A small sound classifier, trained from scratch.
Data: 39062 training examples, 85.9 epochs.
Rows from block 2 of a small sound classifier, named by matrix and row number. Rows with one number belong to one neuron. Each number is 128 + 24 x the weight over its row's rms, rounded and kept within 0 to 255. All counts start at 0. Numbers have three digits each.
After each neuron's rows are labels from the 100 clips, of 14848, where the neuron reaches its highest value: "lies over" is the class under the peak. Only what is clearly more common there than usual is listed. The data: synthesized solo parts of chorales (CocoChorales). In brackets: how many of the 100, against the usual share in percent.
# fc1: MLP up (model.blocks.2.mlp.fc1.weight, 1280x320), inputs 64-127
# fc2: MLP down (model.blocks.2.mlp.fc2.weight, 320x1280, transposed), outputs 64-127

fc1.407:150090103117112146127095145112106097141096134186141142139092173121107118122110124109083112165119095087161109160144123145115118138104141100123115106115125125166147128132128095117127135119153129
fc2.407:108099144126127119146112135091140094165129131101128117134155115137111131108120107113097144147132136167167124164165086097142144147122153103127080158137090134078137123116152143117148144139106128
lies over: G#4 (75 vs 3.6)

fc1.114:139102098153072139125136127116134117155104153078126140139154140083094189074148112080142141135115109118115115130154129121137165120093070124093140099144135099144119124085145158144103158128116117
fc2.114:127135097096127141134127127100135132185113127137118102155129149163170118093135155090142106145134182101114157149105156142130092131138157116085136095136104137061109130137116127125115119160130149
lies over: F#4 (36 vs 3.2)

fc1.395:125109112170114140118119154129102173122122059140113142133132089124100120106114090141153137139133104095146094108121089160159105166121085160151110161117085153094116125149083143137119099125147103
fc2.395:180116089141116150104102177181097138103121096100145148132125142125117096097138100121121091126125122140129107134156108137173162087135095109165116122134123151098107095124093113144137130114127142
lies over: E5 (59 vs 2.6); F#5 (26 vs 2.5)

fc1.697:150116145121136139142125124134126102128137150113130090099106141114142141143121105129108174163086122142129120085100112135146127121113098112149098125098121087126068110118136101092134127177083142
fc2.697:132118116199123099126107104141149127130105139161123159109110129140146119118152132133154143144129125147162058085131111148132092107144093101138089089162107144167145095133166130125157141157128133
lies over: F#5 (29 vs 2.5)

fc1.696:108153125111105092108124132105141088136129086138141095154069151109132100107171114121118119144133133143106095135133135151047125152110140138138091134161093088132130117151086135126127128130161148
fc2.696:125112140100114141165150185089090163112105116134117170100156095123114159119175129156110167157148139137126137121158091112147119107170168150140133117113081144165102125107138126113105105160143107
lies over: G#4 (67 vs 3.6)

fc1.689:105116156155120121072134108136072154164097109112153146117142090110105097088143110116151162065174133124146171088101111155125133148166106152135134105131158144113150137153127081129089142137129114
fc2.689:116137135115155175090133101150172126070107101100148124166119158128129113167168059104111104125128093147099149147150153173118116128108131139060130141147130141159117151112090146149180123135168139
lies over: F#4 (34 vs 3.2); F4 (29 vs 3.4)

fc1.120:138083153119118098123095135136080125104141170115112138124105107105131126136179125129095152099158149131140162072124126121158119153096164110126139138133085107086118098118170108074159103105075098
fc2.120:104105175139119122133144133163102140142073125159131134090111094130156125162135139125146156130101109099139070089128123122129131147162120137156163131129109159193136102161146086103127157121148138
lies over: B4 (39 vs 3.6)

fc1.198:108102120143119176093108121121136144108102148161105103131099123160114141130116119117072126120174133130133113119109110151118118111131118083119109143133162124150142120155101108142135144149136131
fc2.198:124145133151098150124098158127115134107115147181103109084111157136133091110131113133151149179100113074137137152108127133166147125134140143105138117141121123143132110165129131147106101128111162
lies over: B3 (77 vs 2.8)

fc1.416:123130119103109090123100120117134109121099105112166134121160092126117130140103105116172129124125114111155134131138142086130107125121122090171144099095152133157110151129114162105129125156163155
fc2.416:139139145159086081136150144144101100175108136146132172128175097133127107067138104052136119106105070149092149149167107107125117129112157104116148115147113157113169119162095087153100130095159118
lies over: B3 (70 vs 2.8)

fc1.57:147090120126144138140148150103140102160102090166156180141141148134154087101143125132171091147134109138100122135084108152114158144157162175121127126091102159133083129136098098122126124160132124
fc2.57:136136104130107067142106142132140107127152105151120100129110104096080141148125160108125172071114151129117109112105149140135129098134124097144151071138124101118135138143105184133142129109135111
lies over: A#4 (63 vs 4.1)

fc1.617:125126141094159090144144135104134151073132133104121099144107152097106117106118109144151135171148125156124145149181174127122118165138156155125166197106096132123135122163083111115113171145150089
fc2.617:141122138165074112164151099193150137113138092127132182092118120140094126126108122178114112118143151114134131175142121088107091137125156142130157104157137115102135160124133140118135120127127105
lies over: F#5 (63 vs 2.5)

fc1.165:115141110124051146124114149138132123131183137115153119107096140132150115115110115106102163111099141126151195113123111110164112158080125103147134133151140164123134126138151109128155099142120161
fc2.165:148109128157186098142085101098114071149089126136094110077127119088173187130166129165169157120147092146099118128125128108113155107127113126175089111152126103184127090130147080111129125162152127
lies over: E5 (41 vs 2.6); C#5 (25 vs 3.6)

fc1.588:126150119142115179111102138091123151136127168172155136167125142100104147116153133119127123158117132083085118154132105137113105176164103084139095137147122124147103125119111085154115127162128126
fc2.588:159148113191130118111089112114119141131105162171138148075109103141113126130131151143166145153114117143154129135159117162120139161143127092141165110129143141148130179083097108164133140127141135
lies over: A#4 (46 vs 4.1); A#5 (25 vs 0.5)

fc1.506:125110124091111149112082137086114139122124144109117110126116104118145134106117127139129133092120096120141124109126126141156187096144124137142156125098141128110116106135120156090111148101092134
fc2.506:176114123093139103094129111101128121122127134086137140140115100133128178171081182129132124172135113196128094114149121133146148105144183141129110112134142116160149131130115161122113120140140128
lies over: B4 (43 vs 3.6)

fc1.123:116158085117149128138125108164116084110180106161161124103091122132144166116113128116125137144084140128082153100155123128100100125137150111211111094096107129101180115108112133128148102098106103
fc2.123:102128122190149129130139136166108147077097088144155133140114116092106132154122127157135154118135105100138126178139136084150130104115092120094116106075124140152161153120117127174165153128148100
lies over: C5 (56 vs 3.8); C#5 (34 vs 3.6)

fc1.539:119124154122142156127105152139109097087153123117141114175167182085064106101148128158139150153138110148162111159127145159122154149125134138099132165116157176126117134179102172127151146117110103
fc2.539:152116096160102093119160103143144146133133140140122153131124134090143166125101096163135127093123140115078138175172146084120097151148153147142142146161131118124139133175136101108144120137158128
lies over: G#5 (43 vs 1.4); D5 (27 vs 2.9)

fc1.170:075103132169138119131118161145134155159089118100126093137113094102141125107131155137095125113103172133103102125154091060176137163060120112124136116122122138107140152103099156137092138166165135
fc2.170:092159172090124108141131137129129123149100117113110121138095106128135129102131183136119076106149167120079143144159129122165145147134139148108119124111082069160167145162181137152129115152134181
lies over: A3 (50 vs 2.5); E4 (39 vs 2.9)

fc1.330:100131103110114116158087133187110102133150121109138132079164160122122131084171110090147116105135124125122113117129132123158158127125135156118126100173127153085123089122135091119132142110138132
fc2.330:131123183138158081154101082079148086106156158106129126123123135133165108101173152107130186126130100118122100107094106103166145135149126148143139115122135131143131146103142099135143121134107172
lies over: D5 (44 vs 2.9); D#5 (26 vs 2.9)

fc1.46:125135126162119157121106179122095108118115128082112140173110137106117106133198078122132164110125112096157130124092130151094168097154130080112130145105153116144163099137141138130174151086060092
fc2.46:130127143155134142160162150145113179115131134115100138182146122142112169101106136107133139157123135129135151167140152102128121170115154176100122182122131149140137111170092119150126086091149138
lies over: D5 (56 vs 2.9); D#5 (29 vs 2.9)

fc1.537:131109099150169149092117118101144120137113191096115116170153130121127121149121112107117144126173159120130140148115112167105128130114090078095179160131202146147189122162123121089149110152107141
fc2.537:150109124135110149114104168156096114090087126162137125105125159123090113121109131122143154166107115132115135124128103107127128078116137145114138120168130141152101110133110165154111169135106110
lies over: B3 (99 vs 2.8)

fc1.426:133099139089139145160131158145126112103154095083142114164137147111054119136154088167157149150177088109140128135140140135115126136121153159127133131088140138109131138147070127144099129140099113
fc2.426:110145123160119099136140108175130107121113128154151167121141128161180116095103087166112135098160132132106129192138127108102127114122189114078137119151113106140143165142140111124142108167120130
lies over: D5 (27 vs 2.9); A4 (25 vs 3.5)

fc1.212:141113107159155123105090131087078120155151083131123122164092120117108101084131157135153140125111134107073141099138083149127119153140128184152118120094095126126093114144136141157128115129143099
fc2.212:157103136159125112123110164116126157115096084116115127135158121172123136106148122117123158153137121081117121163202103139133115135164110126071108150165106125123057140096124092119161135136115146
lies over: E5 (49 vs 2.6); F5 (47 vs 2.8)

fc1.265:087094144133136144165113127118141089154161124113121110130105096152051115117132147110126111099146157084106124121118146115175092166106073125109099143135160159113146139119121121134099101140133103
fc2.265:099123112132148119124131088144143176128113108106115100164131145121152109141104189075121146138126134149131167145176107136151138128096105129108121090143145104112101155116166131141106130189134167
lies over: A3 (30 vs 2.5)

fc1.469:138125117134144101102148114165151155074166134090077139145142106128137114183101125083137124120125123117181080153116127079115091141138113152124139094120097173112157091140119161123095101118141137
fc2.469:131100138141114155102133149111153138090114126108153148137115136125134119123127112080155117097127130115111091148136122125133179149115112107113126141102131121127086141086126110153121158145100105
lies over: C4 (63 vs 3.2)

fc1.388:124135177106115097110145137150104112127136089134109147126137135116101151122197119092158121192126162129113154121112111142112146102106129140152103138119122140113140099105105092158129150137155124
fc2.388:091147132110150077138115148154122105139100169087124105164128123113135103118168096176118135129169153161126155097155149143160116138160113168131125163130135081138147086115109105146139144062115098
lies over: silence (33 vs 12.5)

fc1.241:134100133161167134134138158101115121103164094143124055101148117130157148081125192115101140101103159096072110102112135143130144117100126090165165133100129121140106140131103117103116094099169126
fc2.241:131132125141143098120166151130126077134128138133131121119135110129137151162076138115120152127125150122111142138161102135106175133138130110135135110149121117124142136133098167132155130128170102
lies over: C4 (52 vs 3.2)

fc1.481:111114135159142142113104167118109140167159073133120136154111138105084149136131099178147122124145142093179100113100101128140148124146130150138137092119134160129114106163067138142147118115129096
fc2.481:166111085152123135105104125156138145094129129138135160121126147138123135085132104124123133139119105129125114122153090131139108120110092170166132159093121117096149127130113115110159110138132099
lies over: B4 (51 vs 3.6); C#5 (30 vs 3.6)

fc1.235:149162090104190125110126176117134125123110125090105134145167143107060144148112114095133148108158135102105107170125140088120121160126115108117130133142150111092113095147132152105151133139124155
fc2.235:096151145101108126106119163126086106114162102160141131123126118156129115126146135102150127107130162135117110185103132113177137113157135129144134149167154128114136159095109138120105145073125133
lies over: A4 (51 vs 3.5); A#4 (45 vs 4.1)

fc1.71:149126139166108096108129160148097146126128090143123174149103108127080161117123099156150149099133132092148112058135122165144149139136131191126129102136083128161138128134085144125147140137109112
fc2.71:129120108167101142079092150187163129104116100093157140124138181160144121086138089149125128137111142140145147104114100099121133148111103163146146123111088141133122083148089130120161104122129119
lies over: E5 (99 vs 2.6)

fc1.77:164156099131122130119110161118105082143151096116107120142161106157114178172126131104157109064081089096107124082119112112101120082139118139134158127117140089097098137132075139111139113163156112
fc2.77:127136094175104147166175101132128160109094146107114100167117126127097104146172132125103141156138123145092132141110107105169125090111083106143131095140118135127085172145093103119120108117115094
lies over: A4 (59 vs 3.5); G4 (25 vs 2.8)

fc1.206:109149118153136125082106121164151145136149138080123135147113114101144115064139166168087145122103177095090143120087164115122111102141136121099148107120123103117149082135116094116155125131162149
fc2.206:164120115110141130153112102076109056113107101139162111101153125088097143115128138136127178101152131134098129101158148118106130113150153124162145140110124128124155162074114130148101106144123142
lies over: B4 (51 vs 3.6); G#4 (26 vs 3.6)

fc1.703:121177099144099102166119157145109106144170123158147136101130202140172099128162147108145134146123164148111169128093111080101100118135131113100103148092073150122128121143124133149144142110152105
fc2.703:136105136138122149130143092112118138161100105121128117108135076113150144148133136141144088117123127112114096151130141134119166126099116140175172092087127095154128063124128138114128134117128145
lies over: F#5 (31 vs 2.5)

fc1.673:145114146132138145099117127164184137106128165124175118122110084126116168130143136133108123139108165123090147114146132090108120142134161095131133138153135157155092134133136123105141146139078132
fc2.673:097119124102139095127090102123101109114124099097127090114125130109097123139121110152109082115155091137138147094136163094160110155129152145142124100135121115131134200155139143109099143159119132
lies over: G#5 (38 vs 1.4)

fc1.20:173119115107084142105121119097116158116110103147142169094113098141100152107105121158148166138105155185146150103103122107115130149188098186122135120123134134117165115145116121074135088096127139
fc2.20:103094148123129121112113127149120128116154111129129101123110111152099117083127084100102162129134123092097142107130082104142130174108106142151147093109138148117115129088105132116115138158139129
lies over: E5 (99 vs 2.6)

fc1.261:135098116168161086118138159090147127115156076134111127156130098139167103145115162161160109126137149119096156155126120081135122112131113132112138154139132145101117042127109138169162145128134131
fc2.261:131117161161156138151104132168111134122154112157132135129179160164125149107084122113093095104167073135089100068119118142142118122139131132166134108112148068120160152161149105152130149104156173
lies over: A4 (76 vs 3.5)

fc1.147:154110176119146158151151167126121099132096114155137098127172125137134157150106097079150164156126115169135158106142098157147076157103133098100128169144124143122123122090117147167152077089105142
fc2.147:090122097138139134148134123116134150142166132130113134141125160133128148091093184124152087140141136149151129167156141097186159105137121152162145150145140140110120099117119121142119129155089156
lies over: D5 (46 vs 2.9); D#5 (34 vs 2.9)

fc1.674:141149152118112110155123165112126121124149134103127115136109109107091166162134143114151124177116103098161084114103086172155173113132166147124121103150132157128110095160108159143143152174146127
fc2.674:133107131150125100132107078098157143107139161103147112124108127122200114104135100169127160140164119176141128132120109104127130122084138150145097130143144147124151147138137126138154126135130118
lies over: D5 (61 vs 2.9)

fc1.49:119081133175127107109135158108099133093095075121100133161120066179132111136137114181126136155154151128140092111134147084091138110101101125079115106132129137099120137132137139106148137132130166
fc2.49:169124095118112130117094135148121136147158129126133121122101125128107140118148087124116050124148129100143142115140112148179121093138140141195144111168139115136149105098125141093099123107149148
lies over: G#5 (50 vs 1.4); G5 (27 vs 2.6)

fc1.145:146138147123121124148120154097150089139127145137140112116106138101132163145136108133120156146158154110132136087105125147147114150125122092187083115094092098126120127124140072105142083158102141
fc2.145:125127151158158062118120119135164096146146133145145153096109136152122138169179099116137166157102133122158039123133103137134092124125109129135059118165123120178147084122132109111154123179134126
lies over: F#5 (42 vs 2.5); G5 (39 vs 2.6)

fc1.391:100128111157149125161077103122086105124081123138136172115115133136145134110114092140119142150080141113160134131152105134121184127176114106136143098106119106139125115134115088147158139143113097
fc2.391:193145128128115176085139114143143162122124148112117113084130154150153081078105144120121112125102152104134153109124124123142104145117112095077111168124114164106142123131151110117111141128135133
lies over: A3 (53 vs 2.5)

fc1.363:168167130128160128130146102079136138152167129088113128144135152138122120135113137127119118156142134120145137129156159086101119147111143159117121093132139171094140113110095112148091096137163096
fc2.363:132126106141161078135103130121117130131136137185141132079177131149142138077118162125131148132136112172116152131048119144124131097135179139150170126130111135131139134138123126154136169104116145
lies over: B3 (58 vs 2.8)

fc1.418:105145167141124102127120165169097150138125101142150121107113134135150074132138097112126170112136129130127146117147102113143122136114139114071133110124128130104140138098117136120122107105145150
fc2.418:113122146131099120138146156079150085119072117148108138112122129131109131103142134116139130157112128093146122146151148160115129080133126150123120139132153095169145172171146128124117149140157134
lies over: G#5 (36 vs 1.4)

fc1.400:133141067191082125133165132141125163124149088119193117135109127098100097129100075116122154098090128104072121085102125125145095140122120151130122120141098143116131127139109113112122121173154139
fc2.400:156126133140148128143124152164116124110139097137129176127135129159145116087162099113145145104125146130151111161162084140122103114124138140138108117092115142110136108131146077147133073139170144
lies over: A#4 (44 vs 4.1)

fc1.614:135118136119085148158120123125189135122145136131145128147095152150152132149117106104105113118150136109146127105106158176141092083120171112141084131125106133139192130129137142160149141114089153
fc2.614:178140138126119104168133139158102103109154186127115169120128145126147104097187131163111137142130128156121119130094075127113129119095163118102126146122157103106099133124128167096115102121118112
lies over: A#4 (51 vs 4.1); B4 (32 vs 3.6)

fc1.226:128148151163112172095113185154105139108106117136134101153155078126095152106145116140130111102091140093106126169138127110170123104124135087136152137136142115113151150113097123121141129129128113
fc2.226:190106141140159138156121057134137125155157131142113142122178112097145141168086168174147133125123098130111169157153149121092119165132140142102146151139145099118151143170126119140161156155160100
lies over: G#5 (29 vs 1.4)

fc1.590:141210117101121128158122156141110098144126143164121121178103106111100117122172124129160137139149130143150128099102086150083134143126144156144123129164145132107110148138114134124154106127148121
fc2.590:137121120126129105104093144098119115119128155073100089160100121116137150112162147137128108122157163151094128163074145088154140079054118122119086122097122134173143103136149099116132129139125110
lies over: D5 (32 vs 2.9); E5 (28 vs 2.6)

fc1.462:131145103122107115155128115109148167108107121144115132112146126126126163131101146153106107122092203103096075090151157179100100112123144166093122136153101096117142117108112105115113114160137177
fc2.462:095110135132122119127089131118109113102143127134131101132145107121136166101142155155136149094141109097139093111139154168158154123126095082180166146118137152137126165132080161113125154142133158
lies over: B3 (74 vs 2.8)

fc1.365:104156131085100131125157101146123123113158126100082119167121088122154116122120107083085115117085082134149141157140122125122114140115119192140142190109104127142103105137114155079149105140092120
fc2.365:093109094160132148130104115147159136124145121144136145103126135152158126098154115101102148152104084144136123116116103132138113154145083123114116120132105085108121117130141123129111135117138120
lies over: D4 (42 vs 4.4)

fc1.632:131121150107126132104141101131120139132119126129141128147063124162180087125083125100149158103124132084149129118112156130119114071165144149123110132109151146117105113148109145140107096095131123
fc2.632:129162146094115132125145161128160133141199091104140131144147150142123160145135087126119145124152062166140127133137149123122123153126142113130149130150099150146098122163145145075141104151129121
lies over: F#5 (69 vs 2.5); C#4 (27 vs 3.9)

fc1.40:157161139138161128118111119168143118120126117134171062162151093101085123089159096147151124114108133168167149165115134133099093094120074138138149139085126120138142131090086107132132139105154117
fc2.40:136139145152134106173129107102166162141123139154110185147138151189106137160114132120104127120146141110139144090111133087138144135154120166121091161101142134148138111134126095160133077165088097
lies over: G#5 (100 vs 1.4)

fc1.101:125115122085128136145140166126121142088147151119133126131130119133084104141131145141137106130143205139093150137141109095071127146128138134141117109117101099101133082182125130109116169150132107
fc2.101:123125102119141122141138120120114102129111098126107191094150163131117159133134131065130093110128142125137132097145118118128101108134094121162114126145127126142119117135129111120110156179136102
lies over: D#4 (77 vs 4.1)

fc1.218:114097109122131141145114094109138144088134131154134147097150108145068159134144105145151122078128165120080156111103131087103134140124097115141131119116158087102167114142114116148149108153136134
fc2.218:149144169104109166159115117181101112138133130106133203153122170119114151105142099091101133126109085117096187164126157141152090129099147190123087138177110170101099139136134130131112159153103139
lies over: B3 (38 vs 2.8)

fc1.286:116107116128128126120129111178130138126141078162109122131082137104133131119125093152132119102100117134149113132093131094163151107155125167162149130098156123127161155139156131159096090145102116
fc2.286:130146104125092146134086155116094125165130139156114101113119136158167166131107103091107100175131097130108136161115127143127097112134087124140143123134137171122164131136133104118121117137112126
lies over: D#4 (62 vs 4.1); F#4 (31 vs 3.2)

fc1.638:115120157102101156169145131110098136130163130152060114142137163153118119160123127132122139150141138061108108155116122134132120086139128095175131123109147158129105140143137101124133118120149148
fc2.638:159145143095107135147082117149110124116118140173120127110136125164182133128105101153114093121076138128178111141094131150135134095107128142167128148139147144118138125167096121140106139109124098
lies over: B4 (77 vs 3.6)

fc1.277:091125118143141127127148138102137128124120112074099180147131106114144126121099147106128114145100132131112091126108098130095133115155125146163133090145138110112136118083149100145153095117109170
fc2.277:143147119110113132122162116107165133155144162122145151131104055135119120165151097170144068143150124111154112139087148119120149103139136145091071137082110126100162082110130137117153094107122076
lies over: D#4 (48 vs 4.1)

fc1.82:122146111082145149142130135162121125144141114113171121113101129123134138121131132134156080155118160126096153097108156154128156127125141114138137141133114115105136071166109094084088141162130178
fc2.82:127126139179162139069140094105119104102130114143141107124144122114163054152129144161131159117127152163148169142132088146127124134133149106140136106116134129123090103112167139148129134131138127
lies over: A#4 (47 vs 4.1)

fc1.676:098102119111132118176131136093146129139113166114155099154165128148100123131117088111149148133100122123165141118114153098147128149100117121118125156140110127157083143148100138105113148129109102
fc2.676:147139146068116179125137131164101154150170088117114127086135128173131118131103169135142114152134132160152166179104146137152123150119171124136085158122140134146110119116186133179132121095170103
lies over: A3 (29 vs 2.5)

fc1.476:142113149133129093132112162139109088105147134130138116137123142099146124156116105122144178130122144155135127086084137129163126133107106132141079111131089112126091126094173106116117108176118160
fc2.476:143117142166110114101129066140138129125125092122128143118131122147163169110114152062141139144120097128127104124100117140144144132176133121127135147129115135165162124129119129141130141146108123
lies over: E5 (97 vs 2.6)

fc1.283:103117121104118158174150108107142154124130069137139125099154138135137164114106148146130114130167090115129156147151134105152155130107135071128149108136092104130108129117115093101125124147161124
fc2.283:102144139132118123132154125102172089136083133160107166093139134134070131138109124152128147100150163180148145176133120114103061105111120118096103123136136087100158165132182137111128115105139136
lies over: A3 (99 vs 2.5)

fc1.250:131110112116129088063112103119117104114108110104121079126145123157092107135109111110148123092141133130080134114099116147146078145138104111105096113159132140140133168141115129193106129131130182
fc2.250:157148097139096127135157145149170129109129108156149128153112170140123135103139104085121143108129165135108117119143106133088143126154116110114147119159178110157110109155115148129122168160166140
lies over: F#4 (43 vs 3.2)

fc1.446:133159145086095146152142130147130138096142113140098094101118151121096103124120149119103128130118120123137112152132106134125103140125117120167124150116108135143123132121169133124178145101151110
fc2.446:131129142097105102144111134149123131129082145176138122149137111148174131125110146164136085126106123134149067094129151137137131104143153169137150134133135129107152132147140084133077132124121133
lies over: B4 (100 vs 3.6)

fc1.386:160136156125164134139139152106109135149138122084121117133117128131143108129155141135106136101100069101126147121120153110136149152142119120151156119076126143153095072097093126118098121157137108
fc2.386:121113136108106085128159106110142139118094167136160096113119142101116119102088170102141093090168107159160088103090104113109129122138171093115110140107101098114107151107159132138142127104149149
lies over: C#3 (28 vs 0.5)

fc1.619:143129149119120114140113119118124135122120139161077105140123127181180131152118173142133121110152109107113111125121125096106129146135132121122148132138124170139156119086102118095137134154184113
fc2.619:140139116133088123117100074180131124128120179179149110130135129165142098111140152193125094106127117093150124140095112114131135111134097103119120095123111103139179131108106110141118153114122126
lies over: B4 (42 vs 3.6)

fc1.15:109105129118200097088141103097132108119152120110109095140144125067156159160148174131172126082201190096128109129130133088129142135144103114095119133169169115116169101117145146108093129082122100
fc2.15:107127141197115129145125128127097148114113084115132158142175183130092131132118123088125117144123073138095128119127143128181153101154123119117148134113113155160160137169147135164125083125143094
lies over: D#4 (37 vs 4.1); C4 (27 vs 3.2)

fc1.463:114144178117112128131148098127149095120147128151095123117171130123168144121076152081108108122135092114158151148111105133113084119108086144120128168107150131130102153101128186178119109149087066
fc2.463:102112125147106151111167115149146142127122074116126112119127160158170087080140135101094121118118094165159110125127101130128094139118150108127122133120119102094131093145120131135096124129076167
lies over: B3 (70 vs 2.8)

fc1.423:127126173111101137114104125127088131117114163126167085126099146120093143131100113097149140158150145138123132128114144139121103115137118103090111100124140153172125123108171130128146137108171136
fc2.423:089139081120130149116144133149137121130126142109137174093098128164119150162115157145112148150168136150140123116176124119104145138123133113125095116105110144101108140164156104178105130108119124
lies over: D4 (40 vs 4.4)

fc1.255:099119139083143112121120103150107125094123123128155126105108108113121065167163124145156131125127097104152132153166148165108132120124124159096155151109162126095137149129150141123088150120168104
fc2.255:135143128119115112147143085124170127095099125131131131145147135137101121098149127109050110143101121113112158178132097152144133108121133162121155132155187160124140178181126110159124152074128119
lies over: D5 (40 vs 2.9)

fc1.441:119130144112158163100099172153157136066143121112133081151127139127070143121127115158135121122180121115143124145113163129150114140129157150147150147110104176138129132155085108162163139114119110
fc2.441:139129096169119149158132131102093151103145120163101134121111143125150113127098098145131131146123149096114100156125145120117132131134163091124140122147132122134109101160140099116108124160128090
lies over: G#5 (63 vs 1.4)

fc1.710:101167129176131168132142150110138140141149124146125121148134160124140068097134122161149133156076128101137119074109174116130123167134118098143142099139119083172137105172124104158132133163111131
fc2.710:129152146112147086148106108126140158123104102127117137129122143108104132143097179179138159143111134143099066150128082139119146100145125155109097139110144119120109137119137151123115095142155128
lies over: C5 (65 vs 3.8); D#5 (26 vs 2.9)

fc1.587:127136098103126151108097105099117117120132143148131136107097127102093128102146124104155147120161136075106075145122149129165136119122155120158138151115139074147118135140134092116088165139134132
fc2.587:084189113184101131119137115099157134133100114156157118171111165141141121149142127161139145152107138134166101122136139123166091108103133104144145133151148108153127119157145149108130104146108139
lies over: F#4 (47 vs 3.2); F4 (25 vs 3.4)

fc1.621:133116141095127140108156139097141122148102145140144101125156124119139129133162138136120104091137163121086120143152085105107085164181132135142145100149168113116154112116122118111086126125104139
fc2.621:144143119157135120147119152130128112150119109136115189109156095167104112092137133099144150118131101135110105139133132110148130126094137141121115105131101134147119104158103114158146132129141091
lies over: D4 (47 vs 4.4); A#3 (37 vs 3.1)

fc1.390:131125141139084114131105172121103153166109127090124119122123148073100144107143118123125088122132118167124106138180106136136151095110181081120134121147131099140095113132118080112123111069166093
fc2.390:101152122117134124159148160132111151113078102123123135120127115146157144102151083074158130162121103166112141070085115177083138152140150140131104143122124092150122113140150127140154152102167133
lies over: A#4 (47 vs 4.1)

fc1.601:137133110132148131140116130142099116103146104125137135130122155160120128102123108126159164118124148113143159170131113143109127122149163108073118100125096152133138104114170112129140144133083143
fc2.601:118158144139122118113132152140181160116136168175110161103126085124146098134105157180132125121119144134127105146122152108121143127124142137143153152097136127107160110112154140106106121139150159
lies over: A4 (79 vs 3.5)

fc1.242:136134129135096129147157160133138110128142160130142129143126118114127153124106148135118118108101156100125137123143112145099129134130115106121115167159154128108143148093146093150129125124116124
fc2.242:152144133155146077116160108121128141132131109147138121119142126101173156088061095169145139141135119137118138135106153144097101103134147116148143093100160132127113163153123140128136154131176162
lies over: D#4 (29 vs 4.1)

fc1.666:153094129106108093119129133134118137118100148149113139137126111172116159128147126121140120140142115110105145167121103148128109130178130140137124123131103116117149116135111106137093115117131155
fc2.666:153096093119162131153145128117151141118158122137094119140147111116099193172127117138112137107086150130135169067182116107133160095164167111135139173127139158117132146146139132136147136093129129
lies over: silence (60 vs 12.5)

fc1.514:137107122086141161124164114110144101073158131122160089108150089098152079181116145153119161123172151125114101141118146125101084121191121115113154122172139140132144157164109089142147141159144157
fc2.514:112140147139113115137100123143133096108167089134095139171145165175111108131133125138118199145163114140162148136128115150149129145135137144109171183135147120149129136127141147116127122126144113
lies over: D#4 (56 vs 4.1)

fc1.339:125108151111135125106140118089112115155110133148164111135140125173107100085105161109112144164114183139164139131119126141074143151131138121161124150131114186105094105122131112167116149099086090
fc2.339:126134158122164172146130091120105121147130118067117124088128146157131080116108138100131144126149169152114134154168095116140109164109100124074152131139118142174130144144172133106123144155141148
lies over: D#4 (26 vs 4.1); D4 (26 vs 4.4)